{"model": "image VAE", "dataset": "capsule endoscopy frames (Kvasir-Capsule)", "loss": "mse", "decoder_padding_mode": "reflect", "decoder_blocks_per_level": 3, "precondition_frequency": 16, "lr_schedule": "linear"}
Rows from block 9 of the encoder, named by matrix and row number. Rows with one number belong to one channel. Each number is 128 + 24 x the weight over the matrix's rms, rounded and kept within 0 to 255. All counts start at 0. Numbers have three digits each.
# convs0: first 3x3 conv (encoder.blocks.9.convs.0.weight, 176x112x3x3, standardized in use), inputs 108-111, a 3x3 kernel for each
# convs1: second 3x3 conv (encoder.blocks.9.convs.1.weight, 176x176x3x3, standardized in use, transposed), outputs 108-116, a 3x3 kernel for each
convs0.30:131147137136139090158111097170120115128122153155084125146145116153138138116114136131110103144159108114139074
convs1.30:137129135132130116106123120125112124146135149112124120068137164118176165120119121112094132131092123159131113131120142073149165152061138082138128110107140114126156101099134136119170117128141102116129142155139106119127125109123148128146157104133
convs0.31:113119130151128129119123130133161179131113101155158145107098089157143106162151106146127164155145145136131125
convs1.31:129132123124120137138122100130121096119117100123140124102137127150097150130105094094115115099106122142146123120095127122098161128139145160104119103125116141125125134140138092100097126104077141137129115075105159148130163170113151132114091133130
convs0.32:141142154108150125108099157120116143106103114149149164135130138149162127122156118137126148118123185130108121
convs1.32:127116143128152109113131144123121127122126133126124136123163102107093133140131108163118139172106095132118099118135106132086151113136135139151108118136123137133113148109105096126098125131144126125102113165131123117114091147160125136171171147153
convs0.33:122138125134127116122141154157107143123113136159086122133139141084134155149122113128165094110181124111137120
convs1.33:123148123148137143141144133144151117166161126136149129153152113140136119181146114097128142079113145132118139131154167133124110091179115153159122093099122126137117134151119188168108176116126088144106147143125159131139138119151107222114103166132
convs0.34:127212153134106105106104146103076139097140145111135130112167141108102102120142139088097132147079163126136141
convs1.34:100135156126127132167102112149157128117137121117116141151116147092112096118123114085116125103127140098141133082155059155210172104119160163131125092136120112127137090123136122127125155188140110150116156132137116107138140139089114070130105141125
convs0.35:162135152143137106059153091114065077054088150208163171153129092089054089109152130165104123105125071121107144
convs1.35:158122107130121155112119116151112097137102101130105106163138127087114126167086151163125111108072143145069146154091145189139116173149051158126134171144129118126113145155136134143154068107082137125154116136144125121125157108126152195098131109117
convs0.36:114104124127118089190161131175148112101160122095145181120137123125138155102138128150145157092139150106090096
convs1.36:125103136138119136165116131138127132155144129134125114131128113179172118142151112122039094187152144147091151115228110123141107147103095106128160153155104119148129145124116098147127131167102111105146109157153124139144092101156121185144112150138
convs0.37:118081126144146172150186094112137140065156134132129211105141152100131133133095114098085134076127086142167105
convs1.37:136164137099111127145134135131162131126157148129140135144133116100116180102171142104110149100124125159156135114171140128143103084127084146104103150164122128127150126133119128139146138122144104145120145133138129141114148115147147136129098128133
convs0.38:110162118121062130101120131114120124099107110113113110134138134126120138171119122140092152092179103109130132
convs1.38:140118111122103103090098115136135111136144132131152124149130137138117118101167151112098133129069125104081117130097127169106138134146144141089150145074165140183139151165117147093133150134119117132131168090119116138145092120133108202118120148126
convs0.39:120150122101101097145151167136187149118137142104104086117120093121086174138040133132141148098130103129156147
convs1.39:130119124131135171131150134141150145139163150141129121103127139148083118158109100110136120159120130171126138192122093106141050084141144152135123085137161151120113123116132166096178120123132136140127144150121143137134133104112109141165149148149
convs0.40:144134124156102167128152147118119145147109132093092136150106126106098086129116129109118169170120084095123152
convs1.40:161111093145154097119158129124125111149123105147121127118083121143162145125065182149161064091159123084141114114154085162064116117092130164138119121118089117121128126145125135124123090134131114151119116137095139146125123105151150127096147111127
convs0.41:106106104140076108134098143122114144149135128114147102104102118124100135167142122129147139087072123132162149
convs1.41:128128127100110123126129122125118124125120123116132133112126184128071071144128110150152145135132148094117145109055116140169128165161122136140132114125123148164105129125143100124108135102098136114130135116128136128136104102132110105128123127123
convs0.42:151114055116134130122219135096164153155138102168189103107145197089075187110117118119106118101151161161135144
convs1.42:109093131106136136116116148112147135125163145091127119153137088155139092140153118090101178138106144166105127160121098105126138085162084119102143092178128154161137144106129164111076151169107087078158150111125134126132126150085160146113158134121
convs0.43:129137123115090168120077123125122117130122141144159145145122106116118103117094096130123126130068192130115120
convs1.43:136149148144152134130129103146134150137133132110109132139137101144146098117080125135124130206104079138132120043133126118074158132099110130123145130102117096129101108141117140123122118137151140160138162132098097111119143146140097131123142145104
convs0.44:172119157131086137093129142117137123145113117108148140124115139158139133133145131131118143057133144097104127
convs1.44:127115124131107119143097109133131110123127122126117132105113116119093132109106086114145159113191136104143122128108072143058155121148127130215098116239151112118122108100123137116134119121067132119133134124110130123091128142127125148120135119113
convs0.45:119134095111158112156117125104122138108126095139086119110093161125152164143118156135153096076104103152146127
convs1.45:136128129122114123098134117104139127128129136134124109146148127134135175123123142123115117154130130135128147110141189190116069126098147100107139088133127156128145134133119153132132143133136125143148126145129126095124117156099131160150144139117
convs0.46:121124096124070206111144112132107178162130087150150122111138147096118132117137133144126167124148121149133120
convs1.46:117143121132124140127114102140125108111140145111138135103121122116167151134128134109127159110172130162109093093090132210121123097167167138130123141156162146160121098134137164126138165094112121141092134120145116126130104125139132150149140126119
convs0.47:116159139111143187136092114148130067088216134162090161198101087115166133075170176116094137133152103123111131
convs1.47:115121143126123161142104136126120137121122162132124148128147143143122104094146143179113108136129136105183116079159198098110100135120170092140125128180168132128151136150137144109173095141107126113155150133137141107108127104135054144112170123124
convs0.48:125147156134115096126166084154152129127115169144127127124145143125204139114133123140078120131153141129134112
convs1.48:126116129156082141151068126104120125124104112124118125140121118133106111160129102166153119125166126103151130085090137165081142157113114043111156137154149138124131159042103111138092113170120123104130103114132121121139125104124140133117129135127
convs0.49:111135068148075104074109072106135135113157169106100084114118152140206147153132144153117130124180183135158107
convs1.49:119136132154122113142113121128130115138127124124117119126132138089169121142105110117148143135126122113123130136122103020171208109087107131100145140125149116119123126134116138113139140170137130149156137116106147131146127167122163119103134129154
convs0.50:161136115109122132129123131124121153149130153138124120112153129117119138146123125140120140115118116146134149
convs1.50:111168128151104133117153107135138130109126142129119133116171101136092122176176143101136140150145121142114139125087186134154122100177133157137128160161117113140150143132141140084145149124148151112139115149114125128142178102133112140116136137110
convs0.51:129093140164128130111152086129098133167133129114127114070115153094117139143098124144132123130144144115126126
convs1.51:120170107138134113164065149125144084118133127143102173149167121155077156107117121113134134119142147105139119116122129149171189092073129128145117152109120134094150123072168167108104125178088124127135128138140137122117143112119153090150097135128
convs0.52:145120153128120110124154161119105149165171137105174193135082152116111080140132155130114116148110123141120183
convs1.52:139122119130126120113131126139129126132128130113126145120102131176127139130098159125133138126130129102119155131158144095114146178143132153144159159142137132176159153136144158107116104116159116138114111126133115127145127096099148133090100098123
convs0.53:129148146122218077148148081122094130151137135167138178146122107135110120149104120088155091112153107117161111
convs1.53:118108122119142159123134115129127126119139141143122115125130136113075151147129122117150142155142097123131127095178126107127120142119175140110091124163123142139133120106130108130116115112124087132145128108173121097097120154103109112140101112146
convs0.54:121106143104096145139092129147152135139100186133132072138138148140121146153137163148123117156153123131118148
convs1.54:118124133152110126109108134126142118098114126115109152137131135146131143114103122119139130146119133123086111127212103158083178112164108101172130152152136146116147117132124139099160150130132139102131145122151108121131138114138082158110135123123
convs0.55:092149121126039114145136133129114115151142124176147125112098122158121100155107144125090115135110172091143113
convs1.55:130155075125128143130125169133136103125154139119143166143136116128115137139165145120157129123152116129125117097150118114074149140170105105117104152131104100154109097141120135138127137141171096119115117119117110120128112130115104133131105128149
convs0.56:124130119133147118131110131122113121130205111118120163152122138171156139147162156163123121153141132138163135
convs1.56:138122116126192114152106136130115119129131119115129128142122091139083146120151129135107141148134126103116108142175097117106186106102181147101156111165116118150128125154138158176189138123058138137109128149101141087151121114126114128152113122112
convs0.57:125121151134120143101116151137116111175096126133107139144138143141108136136138139153101109170117111126100129
convs1.57:119127123104122139106136137119122123126118115130126121089169121141127152124176131121118099123121087110152100114156158106198138155162127126102134140069107124128104122139171124159176090143106129131129131138134137116124135073096118044105117081128
convs0.58:126095167111110166135179114148153091147134107140120126108097138101141130105106152160152133128124149127154118
convs1.58:123111147111132155128126150107120132125126136140135124153140131105148128163124148120149141123114119130152133139124144121113111074097080161180142158119114103127148127118094147129133111138124120128124140148139115131127119138159164190140141102140
convs0.59:117091169153248065079082121128166082105165132077162163114176119159108118127094143123103084100178089139052148
convs1.59:131133138117123153106134117109129136107132146122144147104123145143148128155150106170140120083112152123119154186129147061152101128138123107130143152168135132096124123129093114187170095065130148098153124115116128117137119105128097116139093095125
convs0.60:093121116156133111123091123160153151132153131137120134159122142107139085156129141128102143161118102151112121
convs1.60:123134148147128092125113125117114121108135141086126148132096135117124107103135167114107124147105144149142119108169111092103148136121110121088135144092103100122125109099135131140173109071122151126124159154113127123120134108118121046149126120157
convs0.61:126101120115106105126158138143146120155128132108132094141127115148196144172134144134109124120091101134167142
convs1.61:117134135113142142108143157146128120142154157122142159216166072116170135088078117123155129154108127157117123142132189133108091126071082113102122139138128133128134135178168096103141112076108140103119123176150114113133112160139128155138153070118
convs0.62:135089153111142107151132124120093120118145095168139136122203137130129115080166113116129136136113125143122120
convs1.62:101093122104150163131137143139126129132150121126144126115115144108140132168136128127128131113119107122113099129184153118122124150121117158101120091149110136120095147102115145134098121091101117097149154150131123155135121135087150133116111148162
convs0.63:130134133142133086112085182100095140138146176140152188110098141110087148139144132092070124168138143147172089
convs1.63:145156133102140132108133138119155151113141121121142139147119098175125127152159089139152130115113139115117127141054100086179159105126123122160175081141102097124106118128111140104110136154162102140151138110132132125114133103135103128093128112162
convs0.64:156149090108229095095139112097124131208145075115090146160171142205155169148162102135162088140122105097126140
convs1.64:127123110103129114106133092126130111107139120113138114094141121141066152114125167100124073142098114105130099161097145153160108043184181133103137119186133098115102072121128126150139128101118125115082080123117104137111102129143143139076111068082
convs0.65:146132115142124118097123151104112142168151163108113131084105153128120149141117108113128139130125121126140121
convs1.65:136157116123134133133113139126150109137136155120136127141121153147111138147130131103116142141154133137132138157182057114131155118163110137156123150156134135126135113152138138163117113118143124103106114134153133151127123126132126206075119099153
convs0.66:091106135139163105122090109096137124116156129129160160112155147106139143136106109125098137099175120117113150
convs1.66:123113113136100141113127155119147134126145128112121130142186149138105156133104082121211129106096114095084126179081066071161119107195117090111128149143133114153124143126146113110129107125126115137137140121104123113136130154136115157099149116126
convs0.67:093141128120127127106171122147150127167175130151135152130134121173142132155168125072138124105164111136165109
convs1.67:120118123110143128119112164132137100129124117129132121113143141117173080140152126112132145122197145115159096114110122123122120125120162126120131124133089118164164114089138120112118093147176132131125114096147124146134113117110105200121119135141
convs0.68:128146103145135149131064165100116167126141119146207103110126096143131169128174143147129124134121130148068167
convs1.68:123086112119130121127121143132150139127137120122102119085117115154139085121174165135172137138140112093079123164077044065159119120111157175109174146158126122099091102156121137131116118137120137099126166151133103112111113102138107117122140127093
convs0.69:141125143170190159066096102133146134113099141151134121137159118159053134141171097126158131069123090107088096
convs1.69:117153133139155142142130154137124115129115140129134130147068111109160133121173121127142092168166116143147106103135179148255150114086063143153139179151144096125161105141159169145085152157192133162133128083125109092122148100136060185127134169145
convs0.70:095137131154109121113161123124111106144116124163161117091109120146133110155139095125139113084107133094149136
convs1.70:137131119138116119115135152119115125122129116122137105108114138158144128122122129137105151141116130172115134102145112163114176094145147138114118157166106118102115130103131137091136147124129146140124123110157131144146145111124143075139140126128
convs0.71:132161109127166127115097080168159120118099168137137132174096104150166160146134162132130168139101121117143136
convs1.71:142095145116150120172137107139109128146117118121124144162160147108133159128162102148118107141100125108135113177182169068068205161170104097166093156160150122048144177132105118144116115086148141094130147156104098133121087123175081103128162138077
convs0.72:123132152080099090075104100139151101124115145116125091131115169092101135145130092100135077132176115118126144
convs1.72:148113111104106121137111116126125126119130131130143160066082124148115096141100146114119143189231156147160133180127162103194137119064133130105125117043047161149139158139133148147089113107099111115126141159115128135158141156127141220177097138100
convs0.73:100094115156179088126128097119062132113199168177140144143140142077184111146102149120107121133125067127143122
convs1.73:098155135117111166111131098128157150110157157115131128114101128111128105129134088082201162192109113180082118072161180129040165124141066111107094156114133126133122140122094140125138110089121171133108120125130102061172132106157108132132098157109
convs0.74:135150121125102148098121129110211152129130079104084130127118138136109145168125143091084147113089104123149096
convs1.74:105081146118129136165106131137111149151132143132128161166154115109129145166127124146134139133120140118119137112072138182081101127122095130151152146124149145085107129137097095145108135145128113103178107130128112121152140114119114139138160037104
convs0.75:108139109114135131125126090143145129140143099116080144136121153133171107135163120105063116144092146133097119
convs1.75:162140140124140102125150132124120117128118131104111126162145106156093153135089163123157135131126127108146099122090102143132016078152155110147163137187170173122071159145168097126136126140124115139104102137103136153121110158125108125119130159109
convs0.76:157107126125125133131127112130160083144104140129174141104144124107149115130126127100161118141146117117126143
convs1.76:141143140095120129121114119118136138148130121135117106100119130149143128122129148089146143132117149101119142133136130079092134118105151112139130151116160125118095132110124121111131094130137114135108123148115101106149122134098128080130144080105
convs0.77:137134137112121142145117143133122124134157105126110133165152126160096115138127141145147121146133105114105123
convs1.77:139114115118112141138115119134136108134131143129128147132157065171103076089152123131138129115147150113137120134173070113081081113130135134185112137152125114107131133100131136123109129142117141121119136095117134118156124092133137123097143111128
convs0.78:179126113137198161129107115139135152142102101132162139155139138138060136149104131086135076118096108136128126
convs1.78:127124124110142131158118107143129131136125131131113134093171114236104114115106119117128116134131139125119126175128124166221136120116128156142123202026033126135127149120102133151180140184151131097124113129096116133144118154143142107139115092117
convs0.79:147132122111133117125132149155108106108144172083112157133119117176136154134138113121127135142145142123112111
convs1.79:134095141137107112096156128158126134097136171110137143163090130160127183145115095148166194164099092105131136135064103100187149163114136102098089124100127109139145138122151142124123125172086123150094131154156136099090086128122099159173142159117
convs0.80:106127135123154131094131115140139150113122105131123122067091134136141120132118137131135097106124131137129107
convs1.80:138119131126137154137093143134139130134122110115124156116170114174116122106089127085125150126102138173157112144096168174072122090226119119137099128133078134085145166158137108107161146107114121123143128128099131113137103146095128122135152131152
convs0.81:143110191055150115160109153154142127118101186122079120146100147106138144110186109122112158074145106149091154
convs1.81:151143143157113124100126121123125116117114129139144135059113126110129121135119121121102167090085137141142110139077175104100143155053087106108102155139122119147137147125074137117121099094125140136122113147118128097172121120134099163111099111103
convs0.82:103120131160147109126143101128135094221097159102122166150112104124083166137100199136160083112096112119121164
convs1.82:176096119125127147094096155121118136110099159140124149167149098168133138127089189199132134110103147149127101107143128136122097089092132124118096100160118138093148164108140143166114100128130207130134093102113123144154132115119149176152087138142
convs0.83:141114119090153136146148134137125141125149083097154119061096133086121138121106106139129125092147115111157112
convs1.83:122127128139125104107136151131130109111139153119149144138163150140083099095096140106158143141107157181095118098125164094126077109168180126125100135088097108132156084121168165088154127140142140152080125132132119150118096106104107132112117159131
convs0.84:136134135146136120141117107122096111153137094122117144157151146132181142163164145142141130132122111141085110
convs1.84:080108171144117128147107118129107124110117126131105107108142110152133127120125119158132111115093108123121134115080139042109106149091083048028120112143139153157120114111137158144124155172130139119114081146166131115150139106126073138114116106116
convs0.85:106129134129112155137100134120099149117153187130160153149116121154087135146121135131100138122148138124150136
convs1.85:129104126121128110128161135139126132146135128143139130106138134089061153101068147112133134113129130138111127125052131161200153143122123114137133139171120171091117074125147105074118121152128110131127129151132138158131132072141116075122119166130
convs0.86:101129129104104131106127102140112116140064106112151148144151130141041128105127117104152133104149149125117107
convs1.86:118180139128115148111122163136135114145137139128134131120163154152157126108130100158215132124170077134140083093144137122134128121165167133145126131168155116129156138137091135153138139146174102125112103125125134122147123133159129143143128085147
convs0.87:168158110132103121093129135131155185187120074134131119113146140086155162132149115132154106141110124093115190
convs1.87:120131125146127125137110151136137139134142134133123136134131114137142115148112135112165102153152132136141122105178109164195118120077115173116133160146112145116118120170105155144157108137130113121132103132142137119155105130136137145155087142143
convs0.88:117150137120114135138159125156180168100122076107129103164121145116148137144123126116173119088087114165186134
convs1.88:139114150121109136116142121131122142137127125092121138103092142101178072135115186112108142154118080104149114075143104048099201196160131139112141132136126122120155091116105096152153145110129136107170163106099097131125139130154143124122102147141
convs0.89:151136128115079125150145139082117112114151130116152168124099137106104139104142148095122137112125156140114144
convs1.89:135150115139101152135127134142125105128136141129130144154151109128110112109145114126140150153162120147128114155144115126133164134093097106090124159144103155155116162130157133153113128160154140161105119085130109123156097111138136151127148166136
convs0.90:137100102122162149085097098134155118120115148111090092124140104078160135120115163127178135126101151125140117
convs1.90:108133134094148133142137087116138126101132121139122115119114121138138159130112156146146164080096101125095095128113097131152161091130119034110144165152118162121111147130149136148120097126095134125136091110101116139145164092077079157149122137156
convs0.91:149120123119180142132109108137115116115149137152132141145113105143081127121137151132142138120125185144121146
convs1.91:157138130129147148115094153131124132128113125122104133166145172091126100115123112106135102131134109039129120138107142092109145129170090131176092186120101160104105124147110140134172093127130117156141106129135130149131101120106136136106132129097
convs0.92:143140129127168124127155143146164106136093087115103100154154128132134105127117121086040117119227117129161134
convs1.92:129095145117140131141126089134124119113128115084116123103192114137085099062201163154097120154112094162094134164171135093079104079150092108130136163176128088147153088151135120136145174101126127146145156147106080103130126109138116119137133157101
convs0.93:137165115158115125127145139101115118195135185157131028149130139090142110132132171094111156108121124096145130
convs1.93:122142111135117129124133081110124115126127124123114103153152078104128127092144138124124117115111081116117119098086186109106159116146160157151134099099139111131123130137130143122136136123095094150110131126108107102124117146144143090158110113115
convs0.94:141132103109146082114099079146170147097115065121162129121093127114104121127085119098107133133119116111135126
convs1.94:149130132122132138122151134127108134124123147140140148126098131116112087140125127205128130149112160145155117092065085167154135077181140107153135107159128127125166112125167134151151141124120129100131122127127159177116136101139099169076112124085
convs0.95:131106101117109139135105158139151153140104092107077122121140136139089145133130147140121157180115116146145155
convs1.95:113110164150135135137102112135126140134125132133138147128076120106156104077090131135117123128111129088124118156079096125155205137088115132106112120118105132166119135118126104126139154138105111103145111119117139100118148143126140045130139137132
convs0.96:128131136134133174123119130160125142123124132111103133134135139102100106106122143138107148118132109111149119
convs1.96:120122135120149134133150127128123120121141134109133142147138136188096128111126144124127139121150132139116136128159135114075174169120033154194142107154127122121150125141151122126149121104117133122151104148101152150153129117143105168138136157129
convs0.97:112054095144132150139158158122143145114145124119105093142157148107120111137145132120204132119084127122108128
convs1.97:107126144127116154131136096133133125129112136132126121140101138127188138107140146134131117139153157115101133120100130096159079120146112119109100144135113137137184111148113165124133071111126118123120140121131114127136130104134128216133162124114
convs0.98:137147157143148194105112145118101129128113150089086173113135135153077118151132091125155136118102107115124192
convs1.98:118135141153116115141119125143113107114090129135119132102137127127110143105150151156178090088129116102132136153099150153149075092118157160121078104113104102109119115111145135162141139143136173133125136105142141115123143090126146103121099140129
convs0.99:110151118106116138135161094162097122139095149115107103140139137140145129129105157140097107114134131134119118
convs1.99:128124127151137126110134122135132144128146119127141129128188118140083102178113091162127111127113076117130140139140135121152182134134125162122108155105116117173144134150132161141136119149151142132135134118121148144130139115114115172144101112169
convs0.100:110150124144172117114145129144124119116105135106151115072127153109107146125137157111124144127096113140126124
convs1.100:103190104124121117129115128122160077134143091155120130152143105086142119091132116137129137095159169119104102133165124076156128124084103131167136128159118115116106110103155126090140089193121143145127121135130155116122127123146137127088116093140
convs0.101:135134189158107162150103092133114150112106160096092142144127147100127125127126141068111125123136110156135117
convs1.101:144141118116102139138102105125119124093120129121115139123153126159122140129144119122132115118120118097116111101161124146100150142097132097111124121107123134109133128095160134158154093088125159126135149129097139126126142110125139131131153110114
convs0.102:159148143110125135135142137141159128123107115074163137105095117108095096139130154156183120163110111136131090
convs1.102:158140103139110141106152133137133118129130119130127122118116138154125111099101122123141112129137153126106136150129119145152117087148154150151112121123144151129145155131116139161155133119114152097134137130115131131138075113158109167135141123112
convs0.103:132169094070154129123140114118109126121160117087111181109093132124134114132124119153130123156022117107115090
convs1.103:137115098116118125132156134125119130118117125115137132141098145156148145155115084125110113151155115120127152145110112181162133159181146157147095105144160134131110081139140103178129147146133129109124120142108131152108114137135099048132120108118
convs0.104:149103086122154122149140107124175150137139095094120084112089133183103147131164148157127116110114149123127108
convs1.104:112153153136125115134131147139147131129144134119132125125140142095113184114145072132128128120186127114121129156068169078189110146153128140075113104192129105121178131113124161178139173111139138133104158161162148115118108132136159239099132145132
convs0.105:126131160110079105148090105102094115096206209180115134145178145142190137114118060114090163150186161144036127
convs1.105:103133144131145117150134100125129128104120120137138124114149152131173109126152171141126153142161165126126157129142116133080143170134111137091128118086111137155128135084124138143121107146190141118135128129101128136137145109142117137134128109113
convs0.106:147178137145108191115150108044071134128115113152123165127140144155101151134141139145109127128133123147115129
convs1.106:118136093126135134117145153121137087132136094133123127159110130102151138087099164136135090122149103096082161127123091182117143149208166118147125142135119145116096145144140167078122156124127097151120147132114129118143104128137141132129120062148
convs0.107:118137133125124152112136146146169152146118120145125108114118139126136138102127157126150141120129127126104106
convs1.107:166107136109145117142133136138120134143108120099100147129135114139162157145128130130118166175076104131157129138097096087143183152149109148160130131126067152088120139110140104124152144133126123116136160160121131138147126157137106161114155139133
convs0.108:146114137087147089131112109132127136118147152133153130117127122106145155123108071129147143111176111123089116
convs1.108:121127102114125141111126158128128131126133139110141109167066167197129105102120139156110121224133102158117105121154122062118048124097190132152146093168162137096105120101129155116159094075120121144098135144168115121135160152133136140147111122127
convs0.109:106085107150180149166070072162147114127148098128170132188176141139129172115114145114152138087084106117139135
convs1.109:125119172160135121121117148119134152120125159114107158135092055147148138139159162097090114120104126150164125135134177120161122089078110143046130093092113158143093129108129139137109102158146146122114125151136129117139131174119129113149116130099
convs0.110:117116145119167100121147120125127081100115144105108126095121128122090154115125149124112149116133105132168116
convs1.110:124148138135141128137123102131124120130127131117131140156140125107156085124098143112146156157158107129146103134119163093114185199123112115103115180127089181152124115109152126165096124133148131129146162121099125135157099157117129158170125106170
convs0.111:118131114088123204137133126131116146159117118152099130134120156141092121103151123158121175127179064118064138
convs1.111:135142107120131115141144086135122126138139128123137146122081069090151129134119160146084154104249194136115119127110121200082057075118136159102139105112093125142164127149102130147098150159116105136141135157104164128113105079105150145155152124169
convs0.112:155126164081104144114129153124149151108121171129081187079142141087155176103108148143135095128094135159125144
convs1.112:116158118110123131125144093124144127125147136122146128136142138101106118129085095081126167082118129121130108188154140107094108101174055106177143109144128117107125157121131125058160149130156119156128123105115117125133137140113111191092112126120
convs0.113:130104142123134173121140100147138112135075127127154095170160122140150122169109123135162139100162096127187141
convs1.113:158148145133100094104142141126115137136140157136135135116149113147146135124163155128116128091104129117110134114146153230160142077093118151179124180064093144133134136155160181113103124154145139115121111151130110140164117129135139142133126146108
convs0.114:061149133120076087124103140174114168108173138112112115118107086130089092153121136168159129112139158075148109
convs1.114:134100129138120135121149133130093131125112137135150135085119112170136154137157148120138133122160114088146104145092138144080064167144182126092115068096073132144143132136105123186118145150120131128113117124134148142105136180139166229109120107165
convs0.115:148113101115136101127125122116169109133119107144116114139104163125145129158077117125118133185125126141072161
convs1.115:107128133126113142160135126128126139118121118135120133147165141103155099081154100122136122103162114107179095140124130089107098105099153156129172042124129100077107166168124094114116117129120127136140110092159136141124143173130171176112138164116
convs0.116:142126138120153123158143099142127118119110096130113141139162117119088106121118123121110161106069086125133143
convs1.116:120136117130159109140171121144135119129147114085119146102197132100119122117096082081139118127133158137146136149098110147140146076191123156169113153075104081155150103145108105107109132111117127122129151152097112146149115152132107176132146163136
convs0.117:121169140131175075137053134139146115142156081080196123153128141113150136133131133137102179131161137081164098
convs1.117:140145126127121119105112124110121119106125146124130147137143084123160097129136096105113136109153152154128110115123170092103114110123152122110100090161124127146111119126109148138130077083110125109098113117111085116133126119156140141130129109119
convs0.118:135103127130107092162187065158123124132167147160180109109118143129135114127112116092155089103087172140172116
convs1.118:133117136136134133109126131139132115125146138115136143183147119117078101079091112098137148117092127134117121175162134103157166148138085112136119135100105121140136113175129109105126127087157115154136123162123114125122144104149147164171150151158
convs0.119:140137103138128103162092137112127139132128135133131151154129108126101117152119149104119120157101149176159121
convs1.119:135111146140127124146134123137134156130125146129113116151131139123114133114128121119146147121108113127128138072129148112087142140181152113143151107136112113125121078079101113140143149132151138139133141158152105109112091130114132098138139113133
convs0.120:122156133141095141123111130157160149107103113153087134136158144131099122140120133101122117133043139143132121
convs1.120:121148118121143143139092098132118102118125109121106139142105111150092111143129125112104138142128115125160135136131161112080108102178106115147123063193132149109119131119143086099142128121075133131120104119113123154117117125121120105144128124105
convs0.121:112113131140129131097126129130116118110121063134130122108125168156200132147141107128147117160164139135099095
convs1.121:132134141114157110126136131134123142122122139109113141125073095113159100136133136121104123147146132127125136139122119127098087135144141086150130107122159139121146155112124114099089135115127158111120111136118105158137129107099108133126109146129
convs0.122:128077118124171174095114127175129156107058116070104147147147157103139137131172114168109118137159115124146122
convs1.122:128126108130122130134114120136134126134133118141119117154141134162144149125129124113147138122122106143128137125114100149147110168114163145152124166124119119162142143106126145134125168140144154119112131122134135109106131138153129134113133128099
convs0.123:121129173115134197121119130128137103126160160116110167151110118213133093127122107110161176135126144107100144
convs1.123:134115156121126149132117135099118129078094106109122103130173146084056154109175140130118110177140129116133126126084120168094122120159125163120163122133117106082100104198137144178099136129116189144155131097105139132123137123133118160122097126127
convs0.124:127132149136117143157124107115100146163125097136134170134107093129157128125135137113148149110136137140126131
convs1.124:112121139147085115152132152113103120158159165114128131175078113120166087110142134132097144122091126164150137138188140038107114119083137094128137161142101116134110166123155093055139130123117113105114194170142134117098139149098125054143134111128
convs0.125:100162069136138142116131163115145135164160088156100052134119121157134139124156111144110111135144116130126165
convs1.125:121110141106129142132119114132122132125124132125118126122150106111152119128139154142114123154130092101118119125098134173150122116156163151115132149146116135132126124135102134136110122147150129145143119126137106109152119122117131124115143139161
convs0.126:127144132146153120127060153133110126109104130100083122132135133146139137138108147133125125124092108148174158
convs1.126:106108122141083134134164114134140135150106153134149104194112108109180126114079105145197155147111111136129101088000112117236154136130141149090129129088105143112092106118126097166120135107085104120130135127143124112127113183142120113156126152097
convs0.127:161111135128104141126108094124094128149110145133112158110104096114080121142105100133132129125157103151112134
convs1.127:104129114171136116151166118142150135144125119115090097128084133157164144083144105095127115126138088094143124152099123087078125144131155172123119144136109151135095109143144106128124121148121113143127111136121120136098139139123160119135117144114
convs0.128:111177090144112145077173086091127188203120055185137085088132157138118140175119132144165144220113117056160094
convs1.128:117119148117138124123124108103152147103136106151160120092095093084144140115086160128128117128120152100119101081108106157103091092192172145134118111151107079145114136094125126154149162125113120124145103107134135140108141174118188085143133166088
convs0.129:119122114132121132130161129106133161145103120158119084111128161110090110120157127129142127143101123132129123
convs1.129:094128124120078132148142121144130109118135129116108149106127188139145134121113150108143132167149108106117103132115140159157105122142092132125145166153116142097067150095130139098137113145153138127154108158093119132148118138152163165088148117121
convs0.130:103101113120118144132174114094107081161137164130179109102109125157146123116171095117103182112124146134134113
convs1.130:143110132137138113146107115134133113127120131133125136117173122111129146142136106158143154146163126121139134111099109102109088175065116147154138112122120118105141124129151125082127099133116165153132101103119157143138137112122106137151141157124
convs0.131:133079131105086142113134142167150106146093101136164148115147129162153138130127140205107101104155167131108095
convs1.131:115193105139123148122129132129142118121136132119120156110204127142111143147119147130128135158168110127144137147170147090196092115054103144149084116135150117086132106166104146116080106174138126161086125181154119116138126185174119212123107169160
convs0.132:116131138201010222101180078146117151109114106162145080144166111093164098149135112118111124181112136099185106
convs1.132:124129131164132125148118139138122133140129132117141150121170150120123094064166145105142151149179138138164134193133092122140144093130149133145137161154109161113117108153140101097139175146102146118117189139098102121106129148128109092095150142154
convs0.133:129111138131123134132147128100106141124117158134100138134160143155108191119095125166105112118144126109106124
convs1.133:103116153146150117144197082153129139177178124130145081126126078160078203141104100062145146105066141180080159247091058041140126117197144150041050145216118117166152114157087177094137121066158101133127177200149144115079081114121106134096147122137
convs0.134:126108137101129109131092128147155098130128114160136150128116102145108123154128143155160144135106122114129167
convs1.134:152122122133124118112132109132133136145137140131130141158108091125095125127130114121103130117123124136144119113186152176158121097103122142166135115144120120108114165133130115130120155116110133109114120120154147111114140145174144171165144150154